Weights of a small contrastive audio-text model.
Model: 14.4M parameters, log mel input, text encoder width 256, text encoder layers 8, text encoder activation gelu.
Rows from block 3 of the audio encoder, named by matrix and row number. Rows with one number belong to one channel. Each number is 128 + 32 x the weight over the matrix's rms, rounded and kept within 0 to 255. All counts start at 0.
# filt: filter width-5 conv, dilation 8 (encoder.blocks.3.filt.weight, 256x256x5), inputs 0-31, a 5 kernel for each
# gate: gate width-5 conv, dilation 8 (encoder.blocks.3.gate.weight, 256x256x5), inputs 0-31, a 5 kernel for each
# out: residual pointwise conv (encoder.blocks.3.out.weight, 256x256x1, transposed), outputs 0-127
filt.100 [142 103 126 156 141 109 119 113  92 111 171 117 143 141 102 154  88 110 114 143 127  69 156 130 145 139 153 172 115 158 143 162  86 144 195 139  74 174 128 111 160 107  81  76 124 148 115 206 118 117 156 105 176 185 149 188 191 139 118 166  83 115 131 108 127 111 141  93 123 124 135 151  48 127 178 121 100 116 101 116 125 108 132 111 131 116 167 142 104 114 152 132 157  97 184 129 125 105 102 157 117  95 115 137 176 128 108 109 144 111 141 160 179 142 133 113 166 124 171 164 136 112 147 106 109 151 121 132 156  93 150 134 100 142  70 150 174 176  47 138 134 159 170 125 143 128 166 131 123  99 120  96 101 144 108 131 116 126 140  46]
gate.100 [135 159  91 134 121 131 153  65 120 117 140 160  99 119 160 117  82 192 121 158 121 142 116 108  85 139 131 110 142 182 133 162 125 107 154 151 148 123 192 153  91  60 210 111 163 195 147 102 161 123 157 162 131 123 108 181 117  92 105 153 132 101  60 128 172 151 106 157 150 158 131 120 186 157 169 117 119 165 128 142 126 155 207 184 158  89 161 147 111  85 107 128 103 146 149 163 173 141 158 134  89  90  96 123 127 115  93 139  96 151 114 111  78 125 131  74  97 167 143 144 111 131 163  67  76 114 151 175 111  98 132 152 170 102 137 132 193 144 119 156 132 124  85 185 180 116 103 156  83 136 149 115 164 141 117  52  95 192 163  85]
out.100 [149 131  64 115 124 141 194 179 192 127  86  73  92 137 127 149 119 111 161 139 106 127  92 136 178 127  94 170 148 114 102  41 126 123 146 138 170 134  88 127  86 188 144  73 128 153 114 168 137  86 139 131  98 179 117 117 141 174 132 194 126 140 132 113 171 146 165 164 100 127 145 166 166  87 134 145  62  92  88 203 128  63 143 107 131 102 137  56 170  39 168 147 143 122 232 215 125 183 127 141 134  40 145  86 182 125  86 136 143 136 107 186 139 136 139  80 144 157 170 161 110 123 166 129 115 140 100 196]
filt.101 [120 136 103 138 152 104 151  97 117 114 133 136 161 130 126 148 134 111  76 102  99 136 178 131 189 183 124 179 127 141 160 175 129 127 146 108 134 127 136  99 152 146  96  47 132  50 164 110 153 126  92 115  96 126 162 183 131 167 146 137 148 101 161  62 132 102  69 103 169 163 139 140  95 176 108 125 164  77 106 151 127 155  90 169 124  90 164  88  83  84 108 103 157 142  84  99 119 161 128 161 122 123 141  73 129 167 124 108  82 156 133  91 157 143  85 127 161 147 123 156 120 135 111 190 104  57 169  87 123 115 129 188 104 139  97 116 104  61 143 114 106  74 127 119 124 175 153 185  98 119 154 155 179  75 156 127 102  87 131 114]
gate.101 [156 101 133  95 143 139 152 143 114  86 138 120 176 120 162 195 129 143 178 131 129 110 110 126 115 104 149 108 176  95 118 145  85 159  91 142 163 146 119 142 102 125 124 142 208 184 127 152 145  94  74 116 140 172 100 172 130 132 114 113 168 126 122  95 140 157 130 163  59 100  70 134  70  98 140 147  95  91 120 144 108 115 129  63 119 100 124 119 176 135 148 158 181 177 115 166 126 114 154 136 130  79 161 158  91 177  73  80 112 199 174 153 193 135 126 143  97 115 110 181 110 118 118 191 111 197 146 160 169  73  91  88  87  75 114 126 138 130 184  73 195 135 144 112 149  49 125 101 112 150 102 109  48 107  90 158 173 183 135 104]
out.101 [125 156 124 122 120  56  22 181  78 153 169  72 183 118 104 109  79 158 169 170 163 115  85  99 111 137 153  99 129 128 131 155 104 140 120  98  84 158  84 124 187 133 184 126 147 180 127  62  82 122 141 143 117 108 100 183 155 118  70 107 111 148 110 137 144 158 131  78 142  97 116 129 101  84 105 122 148 137 104 151 102 104  94 163 189 197 161 103 112 174 184 137 111 135 159 185 143 103 171  70  86  95 118 100 112  86 116 101 144  80 164  87 164 124 110 120 143  99 148 142  88  66 123 115 116  93 137 151]
filt.102 [124 125 142 139  98 150 153 110 129 155 159 109 174 181 190 137 157 182 124 106 144 132  98 124 126 128 103 132  99 131 144 110 180 148  95 114 153 133 129  71 127 140 134 174 127 180 142 168 143 172 111 126 180 129  91 129 146  90 113 156 177  92  42 120 130 133 134 160 102 137 197  99 175 160 120 134 147 155 102 124 122 156 128  89 123 161  97 183 176 130 115 128 143 106 149 169 163  51 129 120 112 142  91 125 200 159 128  66 110 128 120 173 168 114 101 130 137 128 137  97 118 122 105 161 109 135 164 109 126 108 123 147  88 225 134 129 100 149 160 120 139 170 188 139  63 169 128  68 126 159 139 133  72 108 122 123  78 198 129 115]
gate.102 [101  76 151 130 119  73 110  89 129  75 118 101 135 129 105 184  78 128  77 132 158 128 171 143 111 162 161 140  89  77 112 136 177 113  85 137  94 106 170 135  77  66  93 113 139  89 140 152  91  92 122 115 179 111 160 144 129 158 159 111 160 145  82  69 124 134 104 104 146 122 121  85 196 105 159  45 165 164 130 167 103 115 194  96 156 133 108 106  89 106 131  74 148 134 116 161 136 141 100 108  99 155 123 140 211 186  81 219 137 124 110  86  94 125 167 176 131 156 131 109 150 189  98 138 181  98 110 150 115 127  78 100 142 188 124 205  82  98  97  84 151 162  84 119 208 111  96  64 100  86 114 129 133 137 121 159 150  95 139 156]
out.102 [ 95 124 164 118  54 119 189 129 100 116 140 163 158 147 106 126 123  89 114 109 156  69 137 143 128 157 160 118 191 155 139 168 103  68  90  83  92 165 122 122  98 134 128 118 121 127  77 155 143 136 179 203 139  92 165 131 109 216 136 171 131  99 108  99 150 104 137  89 154  87 106 136 101  83 134 119  82  48  78 107  93 107 157 117 151 159 132 122 110 115 113 146 111 163 116  82 125 164  95 117 172 114 165 187 107 126 174 113 110 137 153 121  80 189 174 128 166 171 157  82 198 101 146 122 131  83  88  69]
filt.103 [113 112 125 149  92 113 182 174 133 182 139 127 133 142 112 157  91 129 101 131 140 165 141 164 126 112 114 134  84  98 126 135  72 128 130 131 103 133 103  76 148 149 122 103 170 176 105 178 142  78 129 111  98 108 129 132 170 150  93 101 131 216 141 171 174 106 185 109 174  82 138 103 172 112 124 103 140 138 158 145 100 166 152 114 193 118  67 119 139 153 193 170 120  98 160 158 152  96 120 176  88 154 175 164  75 130 156  96 149  61 147  79 176 212  91 160 103  73 171 125 100  72 135  96 192 162 161  75 180 125  65 129  93 112 182  90 138 181 142 177 130  53 135 107 105 103  96  80 128 162 102 161 128  93 125 138 150 158 152 143]
gate.103 [ 87  70  89 156 143  38 141 102 126 124 111  75 104  99  92 144  81 126 145 142  99 136 164 128 124 110 170 114 119 111  99 117  92 138 123 127 159 136 123  83 140 158  73  76 105 134 120  90 110 194 117 118  73  81 149  97  90 156 170 217 144 143  82  83  97 114 181 130 153  91 149  73 190 131 177 133  84 131 103  74 124 107 207 176 143 181 169 131 162  93 110 157 161  75 114 141 163  78 148 111  60 104 169 145 137 100 120 107  75 108 118  93 163 140 105 169 110 133 143 143 132 221 179  91 100  88 150  63 118 130 177 134 143 168 130 125 125 114  49 158 148 131 120  98  89 113  89 147 133 137  63 119 101 179 147 160 151  93 124 154]
out.103 [192 111 144 105 106 104 149 129 148 139 155 138 113 172 159 169 119  72 152  72 172 116 182 193 119 134 134  84 152  93 139  94 104 111 117 137 104  94 149 133 131 145 158  91 137 153 105 170 105 102 180 148 148 125 114 104 118 111 131 157 176 170  60 157 171 120 148 131 147  80 194  70 122  86 120 128 120 106 111 143 137 127 119 176 152 136 128 122 119 136 101 132  76 147 148 127  87 137 141 105 158  96 138 125 151 118 115 121 155  84 111 131 138 151 129 163  86 131  93 172 134  65 136 157 179 104 173 150]
filt.104 [153  83 132 123 132  64 107 101 104 168 179 134 120 150 139 120  94 155 108 120 164  59 140 106 111  71 158 124 155 146 141 134 142 114 132 108 152 106 160 155 183  78 187 115 118 174 111 154 211 127 195 148 136 112  79 121 144  74 155 157 107  87 109 109 121 149 133 102 193 175 146 138 120 103 103 126  96 139 115 170 133 108 127 102 150 138 164 173 193 133 144 163 124 158 121 103 152  80 161 182 118 152 127  98 103 173 185 125 106 159 122 128 132 171 146 127 108  72  49  69  72  75 152 101 145 160 131 120 142 108 197 101 134  97 146 119  93 125 159 101 124  77 157 128  67 129 121 174  94 142 109  93 119  58  62  87 114 145 103 107]
gate.104 [194  99 121 106 138 147  66 120  95 124 114 115 156 123 136 119  61 159 129 151 203 119 126 125  93 136 116 188 118 104  96  56 180 102  86 157  68 160 133  68  82 111 126 123 117 191 121 167  99 103 152 152 128  78  96 101 135 139 150 141 175 188 154 152 125 150 131 120 179 106 184 101 122 167  86 159  88 102 119 213 143 124  80 165 142  64 159 101 123 115 111 147  88 148 128  79 138 165 179  30 161 134 138 121 136  58 136 125 108  55  33 135  96  94  90 123  86 130  86 164 136 127 177  70 128  76  86 181 110 122 137  69 243  79 143 111 107 120 114  94 135 166  99 172 177 105 136  83 134 100 130 155  91 127 139  93 121 135 175 192]
out.104 [ 97 157 113 117 175 162 146 139 126 148 164 107 130 159 131 110 124  65 147 118 166  99 122 200 141 116 148 140 146 142 149 129 147 160 136  54  87 170 147 124 144 165 197 123 140 136 177 134 113 130 190 140 147 160 135  86 131 175 127 128 142  93 118 114 148 158 170 127 154 130  79 171 109 105 110  71 104 114 118  63 147 136 179 127 149 179  91 178 121 115 119 168 105  50 133 137 172 130 123 101 128  72 184 129  77  97 218 138 106  81  75 179 122 110 137 152 100 146 127 168 158 155 128 128 184 142 121 102]
filt.105 [115 134 181 136 130 170 149 129 172  86 126 104 182 133 106 112 117 122 118 104 156 154 131 100 148 161 107 143  99 175 204 117 135  85  96 189 178 105  59 104 152 177  72 157 149 122 155 146 116 110 153 144 143  94 182 211 148 124 185 116 100 147 129 130 182 108 141 152  88 166 185 129 107  77  93 153 113 143 133 121 114 144  86 164 126 127 121 115 140 127 146 150 170 188 146 187 153 163 178 153 106 130 171 213  93 112 170 164 107 172 128 134 167 104 150  82 142 136 100  89 134 157 123 150 101 144  95 135  84 141 142 101 129 152  98 103 113 115 108 142 102 119 172  95 104 177 150  81 145 117 138 109  79 114 159  93 132 136 181 156]
gate.105 [106  61 167 131 195  95 118  98 168 145 107 123 173 136 118 116  89  98  83  69 145 149 154 188 182 142 125 162 121  69 198 175 199 174 123 122  63 124  89  67  52 123 108 155 113 134 149 171 102  85 143 110 128 125 111  90 146 150  47 180 109 174  80 104 121 107 105 179  76  72  99 130 166 144 168 178 148  85 107 139  78 160  92 109 132 130  87 138 176 126 133 113  65 164 115 145  79  59  93  64 114 155  94 185 162  51  82 124 100 102 163  96  95 110 123 178 132 163 136 112 128 122 104 154 187 142 164  70 128 124 125 132 145 163 103 122 178 104 109 124 145 208 111 170 144 139  98  99 131 119 130 156 131 110 130 112 145 137 114 121]
out.105 [133 159 122 149  99  99 147 178  96 159 167 126 170  81 249  92 142 150 105 131 110  85 105 129 121 111 163  98 150 192  83 132 111 152 169 168 143 102 144 121  74 166 139 124  98 115  81  77 148 125 131 137 145 137 194  97 116 105 126 119 143 207 118 126 103 152 157 113 118  73  82 149 141 134 173 146 186 138 192 190 147 125 192 112 119 124 138 137 149 128 134 137  96 144 152 110 149 163 113 129 196 143 141 154 133 111 159 150 140 163 168 152 170  97 255 200  81 148 156 170 134 143  94 139 146 102 144 149]
filt.106 [107 126 102 160 159 205 171 142 145 105 163 120 111 157 199 162  83 194  96  97 128 115 119 117 156 164  99  89 146 151  79  87 200 153  82 167  74 123 121  97 159 122  91  98 126 129  73 186  94 149 140 165  81 107 130 166 137 177 197 116 137 182 201 101 113 112 149 108 182 202 119 122  84 129 139 119 104  82  81 115 140 147 148 154 114 127  66 105  83  40  80 118  86 132 146 153 131 112  96 108 110  94 132 180 150 127 140  76 147 123 137  76 138 130 127 115 142 151  71 157 113 121 168  85 125  88 109  52 163 157 158 139 122  84  98 153 151 140  99 145 132 129 158 107  89 145 122  83 141 100 121 156 141 132 109 114 161 150 144 130]
gate.106 [116 107 180 161  46  95 109  92 103 142 167 123 156 112 137 165 134  65 135  96  92 137 151 144 135  96 142  61 132 182 170 147  77  60 189 121 106  94  95 191  80 139  78 136  93 113  89 157  88 121 162 114 166 136 105  70 133 119 184  61 162 171 147 120  78  68  66 157 141 151  71 118 134 131 107 103 103 113 115 170  97 128  82 101 156  76  70  95  82 168  90 126 127 144 197  62 153 116  41 151  61 167 110 154 129 149 126 192 121  97 165 126 133  66  84 116 134 131  92 100 116 100 160  82 188 103 140 156  93 113 166  65 121 160  85 173 103 112  70 112 105 123 146  89 131 132 100 149 144 110 124 117 129 168  89 147 175  94 149 175]
out.106 [119 157  98 119  82  94 183  87 121  97 111 145 115  95 145 160 112  82 175  96 119 105 140 142 115  95 133 168 104 104 170  95 117 130 113 193  81 132 125 106 124 134 146 100 137 101  92 102 154 132 140 143 121  93 120 130 114  96  96 132 139  74 130 102 103 147 175 115 165 115 130 110  98 106 120 153 108  51 192 119 220 126 137 104 171  94 105  69  78  75 121  96 116 142  51 204 135 126 151 126 106 139 116 100 156 112 153  98 112  95  90 143  86 134 158 129 158 132 127  90 151  97 157 129 177  90 123 167]
filt.107 [111 177 152 123 161 146  81 158  49  55 106 141 166 146 111 113 150 148 126  61 110 128 111 154 124 101 138  90 109  86 121 172 131 150 173 105 108 133 124 112 169  96 123  94 125 152 119 151 121 160 108 108 142 129 168 129 163  86 146  80  99 131 214 132 143  82 112 155 137 111 135  73 180 133 147 152 145 178 155 111 131  96 158 121  85 162 156  75 200 141 163  89 149 135 154 116 212  51 133 159 161 108  68 152 134 120 119 147 178 131 167 169 131 136 104 155 149 124 119 108 165 180 113 178 129 180 168 140 151 155 126 101 121 105  77 194 111 103 119 110 158  85 109 196 171  92  64 120  92  76 116 127 161 152 138 129 128 126 146 149]
gate.107 [ 80 142  96 123 128 113 170 144  99 148 131 115 158 145  95 171 123  53 131 139 127 190 112 139 145  78 127 201 131 130 105 132  90  91 164 103 141 129 152 135  92  94  96 184 142 136 166 158 149  71 149 126 132 125 125 130 154  82 126 160 114  91 118 113 134 116 164 138 177 134  94  92 116 111 106 152 124 107  55 122 112  83 147 129 174 166 104 120 134 105 108  84 164 188 146 113 149 108 122 136 135 130 131 145 105 123 125 134 152 149 118 144 107 104 143 163  84 159 117 147 112 126 144 150 116 142 176 135 123 133 119 130  89 201 167 177 139 117 112 119  79 140 114 120 147 135 126 110 113 119 135 172  95 178 114 139 114 106 158  95]
out.107 [202 106 116 111 124 127 136 178  67  81 136  85 177 137 118 104 117 118  91  69 130 125  88  95 116 118 129 130 140  79 147 104 152 109 122 172 147 174 137 165 135 162 101 121  55 106  97 146 175 177 186 105 125 131 120 126  99 123 142 164 113 178 100  42  96 155 130 174 117 118 122 137 151  29 172 110 134 102  58 128  74  99 148 124 152  98 171 105 121  99 132  91 126 117 171  93 127 140  91 161 140 148  93  77 153 103 131 193 151 165  91 157 129 109 146 103 166 125 168 161 143  97 116 150 161 114 158 130]
filt.108 [100  85 174 139 102  97 119 128 168  93 117 111  84 131 104 130 112 103 113 162  88 105 133 118  88 142 107  90 122 181  62 182 119 136 131 105 161 145  54  92 142 123 175 136 164 161 144 138  92 132  97 133 108  94  64  88  57 127 173 173 104  98 171  90 108 137 121 140 110 123 140 207 103 164  87 136 167 178 108 110 122  94 111  99 143  87 176 159 147 130 123 100 169  85 168 104 123 177 131 134 143  78 195 130 126 120 201 132 139 104 146 121 165 124  84 110 149 118 124 137 172 155 119 129 138 141 100 165 114 121 168 152 106 121 182  89 134 147 128 154 140 107  98 114 149 102 151 100 205 148  82 160 114 147 139 145 104 107 123  85]
gate.108 [204 187 109 120 113 134  95 165 112  97 133 131 139  75 139 170 147 133 152 163  94 120 131 123 136 100 154 111 106 109 145 179 164 107 135 114  92 211 136 125  91 200  65 139  99 187 100 120 146 161 124  71 114 141 161 117 139 166  93 162  93 122  79 114 106 126 215 141 140 155 120 108 106 150  91 112 161 129 121 147 122 139 186 115  55  72 152  77 106 137 118 127 117 131 154  90 112 112 131 133  95 177 214  66 163 124 154 101  61  47 173 130 128  60 148 136 104 125 152 150 118 133 158 203 171 206 148 107 110  35 110 149 163 153 128 184  25 161 200  73 117 119  93 105 131  96 130  88 138 170 141 132 136 122 146 123 150 123  85 121]
out.108 [126 112 196 125 105 116  71  73 138 111 174 181 150 173 122  85 100 193 111 131 122 124 133 158  73 176 125 186  88 128 121 173  93 122  58 130 185 103  90 111 133 105  99 192 140 103 132 139 122 132  93 130 113 172 191 129 153 126 137 106 131 106  99 125 121 101 147 156 135  85 120 143 131 114 118 152 125 135 109 153 145 162 177 146 111 167 110 143 126 123 131 116 144 133 185 147 104  41 150 134 151 126 120 110 133 114 127 127 123  79 210 130 172 145 120 131 129 151  93 191 158 149 168 138 141 134 144 118]
filt.109 [210 119 113  80 109 129 127  97 179 117 118  54  79 165 105 127 113 165  92 151 100 141 120 125  66 160  85 143 108 109 116 175 139 100 115 124 170 173  82 111 112  96 158 110 116  91  90 147 129  55 177 160  57 103 126 140 165  65 144 137 150 117 127  86 100  66 119 194 121 117 142 141 104 146 155 139  93 176 111 115 150  64 110 137 157 128 104 166 183 168 145 118  82 167 114 100 116 202 173 147 173  73 135  94 123  15  55 132 139  56 151 134 138 143 147  92 208 115  92 131 120 168 107 134 133 112 120  97  67 133  94 114 167 129 118 114 201 187  96 165 126 126 105 124 106 103 144  74 146 168 111 141  73 147 122 130 160 138 113 139]
gate.109 [116 113 109 128 117 129 128  42 139 144 124 151  96 130 171 169 118 118 197 178  92 154  87 141 102 204  92 134  79 162 155 132 142 108 111 121 133  94  94 136  94 136  58 107  45 152 130  78 106 120 117 122  47 118 144 133 170 110 148 121 173 196 125 115 116 116 156 117 132 137 149 149 121 122 121 145 181 192 153 150 118 175 103 116 120 164 126 141 111 157  91 103 155 124  96 101  98  99 101  63  54  79 116 120 108 132 159 122 112 122 111 122 109 131 133 112  81 126  97 112 168 135  52 133  98 148 151 158 136 131 148 184 133 165 152 146 133 101  74  94  64 100  75  95 132 192  97 119 159 166  78 192 175 155  81 155 167 129  88 184]
out.109 [ 93 199 125 106  69 114  84 114 124 204  94 124 130 152  96 115  99 188 123 161  76 122  63 138  93 175 135 171 122 124 139 113 163 137 119  76 134 123 141 116 141 106 159 141 134 183 153 111  76 189  79 118 128  46 130 133 126 150 150 123 130 118  81 144 153 128 190 149 119 115 151 155 183 160 178 113 132 118  87 130 139 103  74 119 191 146 140 163 133 126 115  76 110 116  98 126 140 152 183  87 163 152 115  92 129 104  65 123 127 158 163 104 121 104  71 170 119 185 154  90 185 138 102 210 135  70 132 129]
filt.110 [ 85 111 135 120 113 128 148  57 165 130 130 151  43 153 134 137 122  91  95 166 126 119 185 110 114  71 143  88 124 106 160 120 129 125 154 102 135  68 128 114 173 144 117  97 155 120 169 108 110 146 157 162  96 102  99 174 122 170 139 151 116 150 195  99 110 127 136  89 100  80  72  87 106  80 119 113 142 128  38 135 119 110 111 161 156 129  76 202 143  69 111 123 167 110 111  79 100 165 114  66  76 150 162 155 138 161 130  95 108 212 162 179 162 159 130 200 123  89  52 116 168  91 140 165 134 145  76 185 164 130 117 151  61 163 112 158 116 150  98 150 155 185 201 107 116 157 119 131 147 123 117 127 146 134 156 160 112 100 103  80]
gate.110 [ 68  83 182 102  88 110 142 170  85 111 196 134 100 116 176 128 108 201  78 138  96  93 105 156 100 145 128 112 164 117 155 163  94 120 115 193  98 100 154 125 100 121 214 105 106 160 117 148 160 105 115 165 133 149 182 177 143 164 105 137 166 111 164  87 156 120 120 110 112 172 118  92 136 107  99 139 114 166  86 115 161  94 122 116 111 114  76 142 111 193 189 108  80 163 131 142 156 124  60 133  69 110  74 163 132 177  71 156 163  94 171 157 136 182 115  89 121 115 140 181 114 142 172 126 153 103 143 163 140 148 129  75 143  91 172 161 121 114 126 132 156 135 122 159  72  83 124 118  96 156 160 120 176 100  92 133 107 112 141 158]
out.110 [ 83 119  80 109 163 101 160 133 130 173  83 135 123 134 168 158 166 104 144 107 143  99  65 131 121 121 137 150 208 159 125  74  81 126 163 200 124  69  97 108 131 106 152 150  74 107  88  78 138 131 169 120  61 192 147 116  80 164 166 138 165 156 141 139 120 156 123 161 143 110  76 180 109 161  63 117 145 138  72  65  97 136 148 123 122 161  90 215 138 132 143 113  94 117  94 122 132 160 152 149  95 123 110 122  79 166  76  75 122 157 120 115  68 130 121 133 106 123 149 143  79 127  78 142 126 117 133 124]
filt.111 [184 125  86 160 153 138  86 158 136 110 115 120 118 190 124 199 114 134 141 121 112  84 144 117 130 109  95 123  71 112 141 143 126 129 152  96 128 135 125 172 162 103 229 187 177  96 123 151 108 101 160 141  99  88 151 130  84 156 167 147 208  86  84 179 176 101  57 163 181  87  94 128 178 130  95 112 125 125 122  97 143 136 179 127 115 136 163 127  88  87 109 109  69 127 162 136 134 140 128  97 104 108 101 104 208 101 180 102 169  92 160 108  94 177 150 145 121 152 113 127 149 156 109 154  79 168 145 134 127 105 127 113  93 160  81 148 103 101 100  88 101  90  88 152 155 155  79 141 104  93 134  99 170 123 122 131 119 101 194 126]
gate.111 [ 95 129 110 134 190 134 138 137  90 140 142 150 107 122 158 132 144  77 175 137 109  94  86 120 139 145  58 111 120 133  80 140  76 113 116 151 104 159 134 159 153 119 184 167 174 103 142 157  81 120  91 113 154 158 118 181 141  83 123 141  90 115 139 126 149 126 101 129 148 170 139 157  91 142 113  54 166 102 153 189 140 162 124  79 127 107 111  89  99  92 102  45 148 104  71 182 128  91 147 188 129 147 190 170 129 106 121 159  44 139 137 118 112 142 128 152 157  83 118 111 113 120  91 109  86 117 126  61 126  96 137 122 151 143 129 126 106  69 132 134  93  92 123  86  80 103 141  90 104  79 166 148 149 107 122 120 204 161 129 113]
out.111 [122 166 136 108 174  77  82 118 119  95 145 122 164 138 142 135  97 133 133  93 117 130 111 127 153 114 126 157 153 190  86 122 104 145 151 101 152 116 132 132 133 129  87 150  66  69 138 126 135 172 170 133 157 158 107 109 118 121   6 116 132 121 144 102 146 138 141 142  94 204 124 166 115 162 100 133 158  78  58 132 124 161 143 114 128 122 122 174 115 107 179 102 124 128 158 174 128 148 125 102 119 150 120 163 124 141  74 145  80 158 146 122  78 103 100 128 113 105  66  99 118 132 159  74 171 135 169 100]
filt.112 [ 81 135  91 154 146 128  97 162 123  64 147 121 119 122 160 224 139 203 128  84 137 113  90 147 151 132 138 135 175 103 116 109  93 107 184 113  87 136 137  92 154 144  90 190 139 137 142 132 185  75  95 146 130 169 154 100 133  81 125 131 168 106 138 194 150 113 133 229 125  91 117 160 137  99 105 111 106 152 173 129 111 119 180 154 157 162 163 123  89 106  83  97 113 148 102 166 111 142 125 174 157 117 123 125 120 194 161 102 144 172 124 127 120 164 200 168 143 150 142 108 110  51 122  90 149  84 119 154 148 161 187 100 169  86 129 130  69 190 132 116  62 122  30 137 208 196 152 111 134 169 142 132 145 133 130 179 129 151  86 181]
gate.112 [104 107  49 142  93 111 106 140 108 127 129 129 129 105  97 207 108  62 163 187 105  98 114 138 200 142 102 137 141 136 111 136 146  98 127 138 185 105 113 200 160  98  79 128 171 151 136 102  79 157 149 110 107 132 139 106  90 145 189 132 168 122 146 129 139 115 144 110 160  83 125 125 121 141  66 182 126 171 147 115 129 192 121  93  58 150 147 142 128 198  72 115  96 117 157 181 133 144 180 155 106 136 186 119 119  87 131  35 129 155 130  94 187 106 131 173 143 104  84 143 107 166 161  74 127 103 107  94 188 171 181 149 194  87 155 112 167 117  78 163 160 146  96 182 138 147 122 164 117 192 113 139 120 172 162 107 135 122 111 152]
out.112 [154 135 164 138  69  95 138 161 154 130 111 128 125 207 118  64 143  97 183 151 160 102 139 127  93 184 116 143 151  84 169 139 164 101 163 159 138  89 156  93 146 203 160 109 133 100 136 204 180 132 175 141 135 139 124 108 128 116 116  90 123 115 118 140 212 168 147 142  57  93  68 129 196 131 197 138 136  50 135  85 159 144 154 148 135 112  93 153 149  93 114 100 123  88  87 131 143 169 142 108 101 137 127 147 100 106 169 171  91 132 102 102 125 133 144  89 147  65 127 135 108 158 124 123 180 165  71 121]
filt.113 [163 130 164 161 149 138 112  81 182 180 104 131 147 173 181 107  89  65 115 166 146 173 109 157 128 139 143 133 161 162 116 111 105 134 114 176 112 150 134 126  80 128 144 173 157 107 172  98 146 109 135 128 120 115 125 132 133 114 119 181 110  80  97 115 101 108 109  90 208 122 163 160 130 126  79 156 192 137 104 137 124 155 124 163 161 166 113 164 138 105 107 151 104 129 142  83 158 118  74 191 184 209 148 151 118  96 149 150 106 199 136 165 110 123 134  98 157 141 120 106 140 147 111 138 149  91 193 148  95 124 119 136 146 103 144 131  58  93 146 124 122  95 150 184 136 163 164 157 154 179 126  93 122 142 149 113 141 108 106  79]
gate.113 [131 148  97 106 116 172 102  90 115 121 142  89 108 145 126  69 133 198 121 153 106 100 104 116 146 124 137 132  99 175 109 176 118 138 147 168 155 115 140 126 127  97 255  82 166 154 180  79 142  81 175 132 165 116 141 155  50 101 156 159 100 107 111 146 197 104 138 108 144 129 141 111 177  78 129 124  83 115  81 136 107 120 164 127 111 153 164  95  91 140  90 117 144 147 149 107 187 127 138 106 126 149 136 155 113 165 143 161 127 149 101 115  61 122 136  66  96 135 149 136 110 123 144 166 117 138  91 112 113 114 137 123 140 172  86 109 111 154 197 121  92  80 108 161 219 120 132 146  97 111 115 138 132 137 123 114 123 155 125 195]
out.113 [129 120 128 125  96 111 197 115 106 113 112 102 105 123 144 111  95 130 139 102  19 116 138 120 145 130  90 105 168 151 141 143 142 191 152 100  86  91 145 142 118 102 142 127 175  94 109 133 125 157 139  86  83 128  97 167 140 106 165 163  99 115 148 100 147 126 185  98  71 103 128 146 169 141 111  79 166 100 119  61 135 149  74 127  86  71 120  82 123 164  60 124 117 140 165 139 160  91 145  82 117 138 124 107 130 132 140  93 161 154 111 142 192 111 101 161 109 146 122  85 123 113  77  79  85 112  41 133]
filt.114 [128 116 103  93 128 154 163 121 129  71 172 123  97 140 117 152 209 103 161  81 134  98 166 108  96 115 132  96 134  65 200 164 109  85  84 106 145 113 110 136 147 108 131 173 172 106 118 117 146 175 110 158 175 116  96 137 167 100 110 109  82 117 116 128 204 116 186 108  96 134 149  73 123 144 166 140 121 127 158 185 184 125 186 110 145 182 134  90 101 165 101  94 150 165 135 133 123 105 123 177 125  75 145 136  83 219 115 152  86 101 155 135 138 202 112  84 152 125  93 109 113  92 137  84 108 160 116 179 119 113 146  75  84 113 107 139 204 143 166 109 111 118 161 175 192 142  91 119 146 100 124 158 131 147 143 148 112 114 116 149]
gate.114 [111 129 147 140  71  80 119 165  75 114 140 140 127 122 137 110  93 172 175 187 136 120 193 144  94 125 127 135 141 154  96 156 141 129  89 129 129 120  93 152 107  89 128 128 121 139  75  93 137 122 119 123 119 128 100 132  93 162  94  81 139 143 180 118 182 187 175 107 147 110 114 146 144 145 144 123 155 170 156  98  81 143 138 157 147 125  90  96 121 125 113 157 120 108 122 172 116 143 215 124 150 132 142 187  83 137 152 107 141 123 120 114 111  46 135 138 119 130  98 147 114 148 162 146  44  76 114 170 154  79  88 130 115 194  72 126 154 146 152 159 135 165  93  75 120 155 141 113 104 149 171 115 132 168 128 175 142 128 120 135]
out.114 [173  95 152  95 121  65 121 125 143 152 145  93  93 121  95 123 110 152 126 123 150 128 101 130  68 146 139 107 128 126 101  86 150 129 132 110 146 164 135 163 130 132 123 104 112 126  95 131 103 180  85  88  75 126 125  98 137 166 158 128 126 112 117 160  81 173 183 124 124 128 182 105 168 111 148 134 124 133 129  59  64  90 135 150 130  86 106 109 125 163 162 128 101 111 131 155 111 120 118 142 131 131 167 132 138 105 135  94 137 115 125 147  99  86 169 127 159 116 156 141 114 148 147 120 112 104 145 140]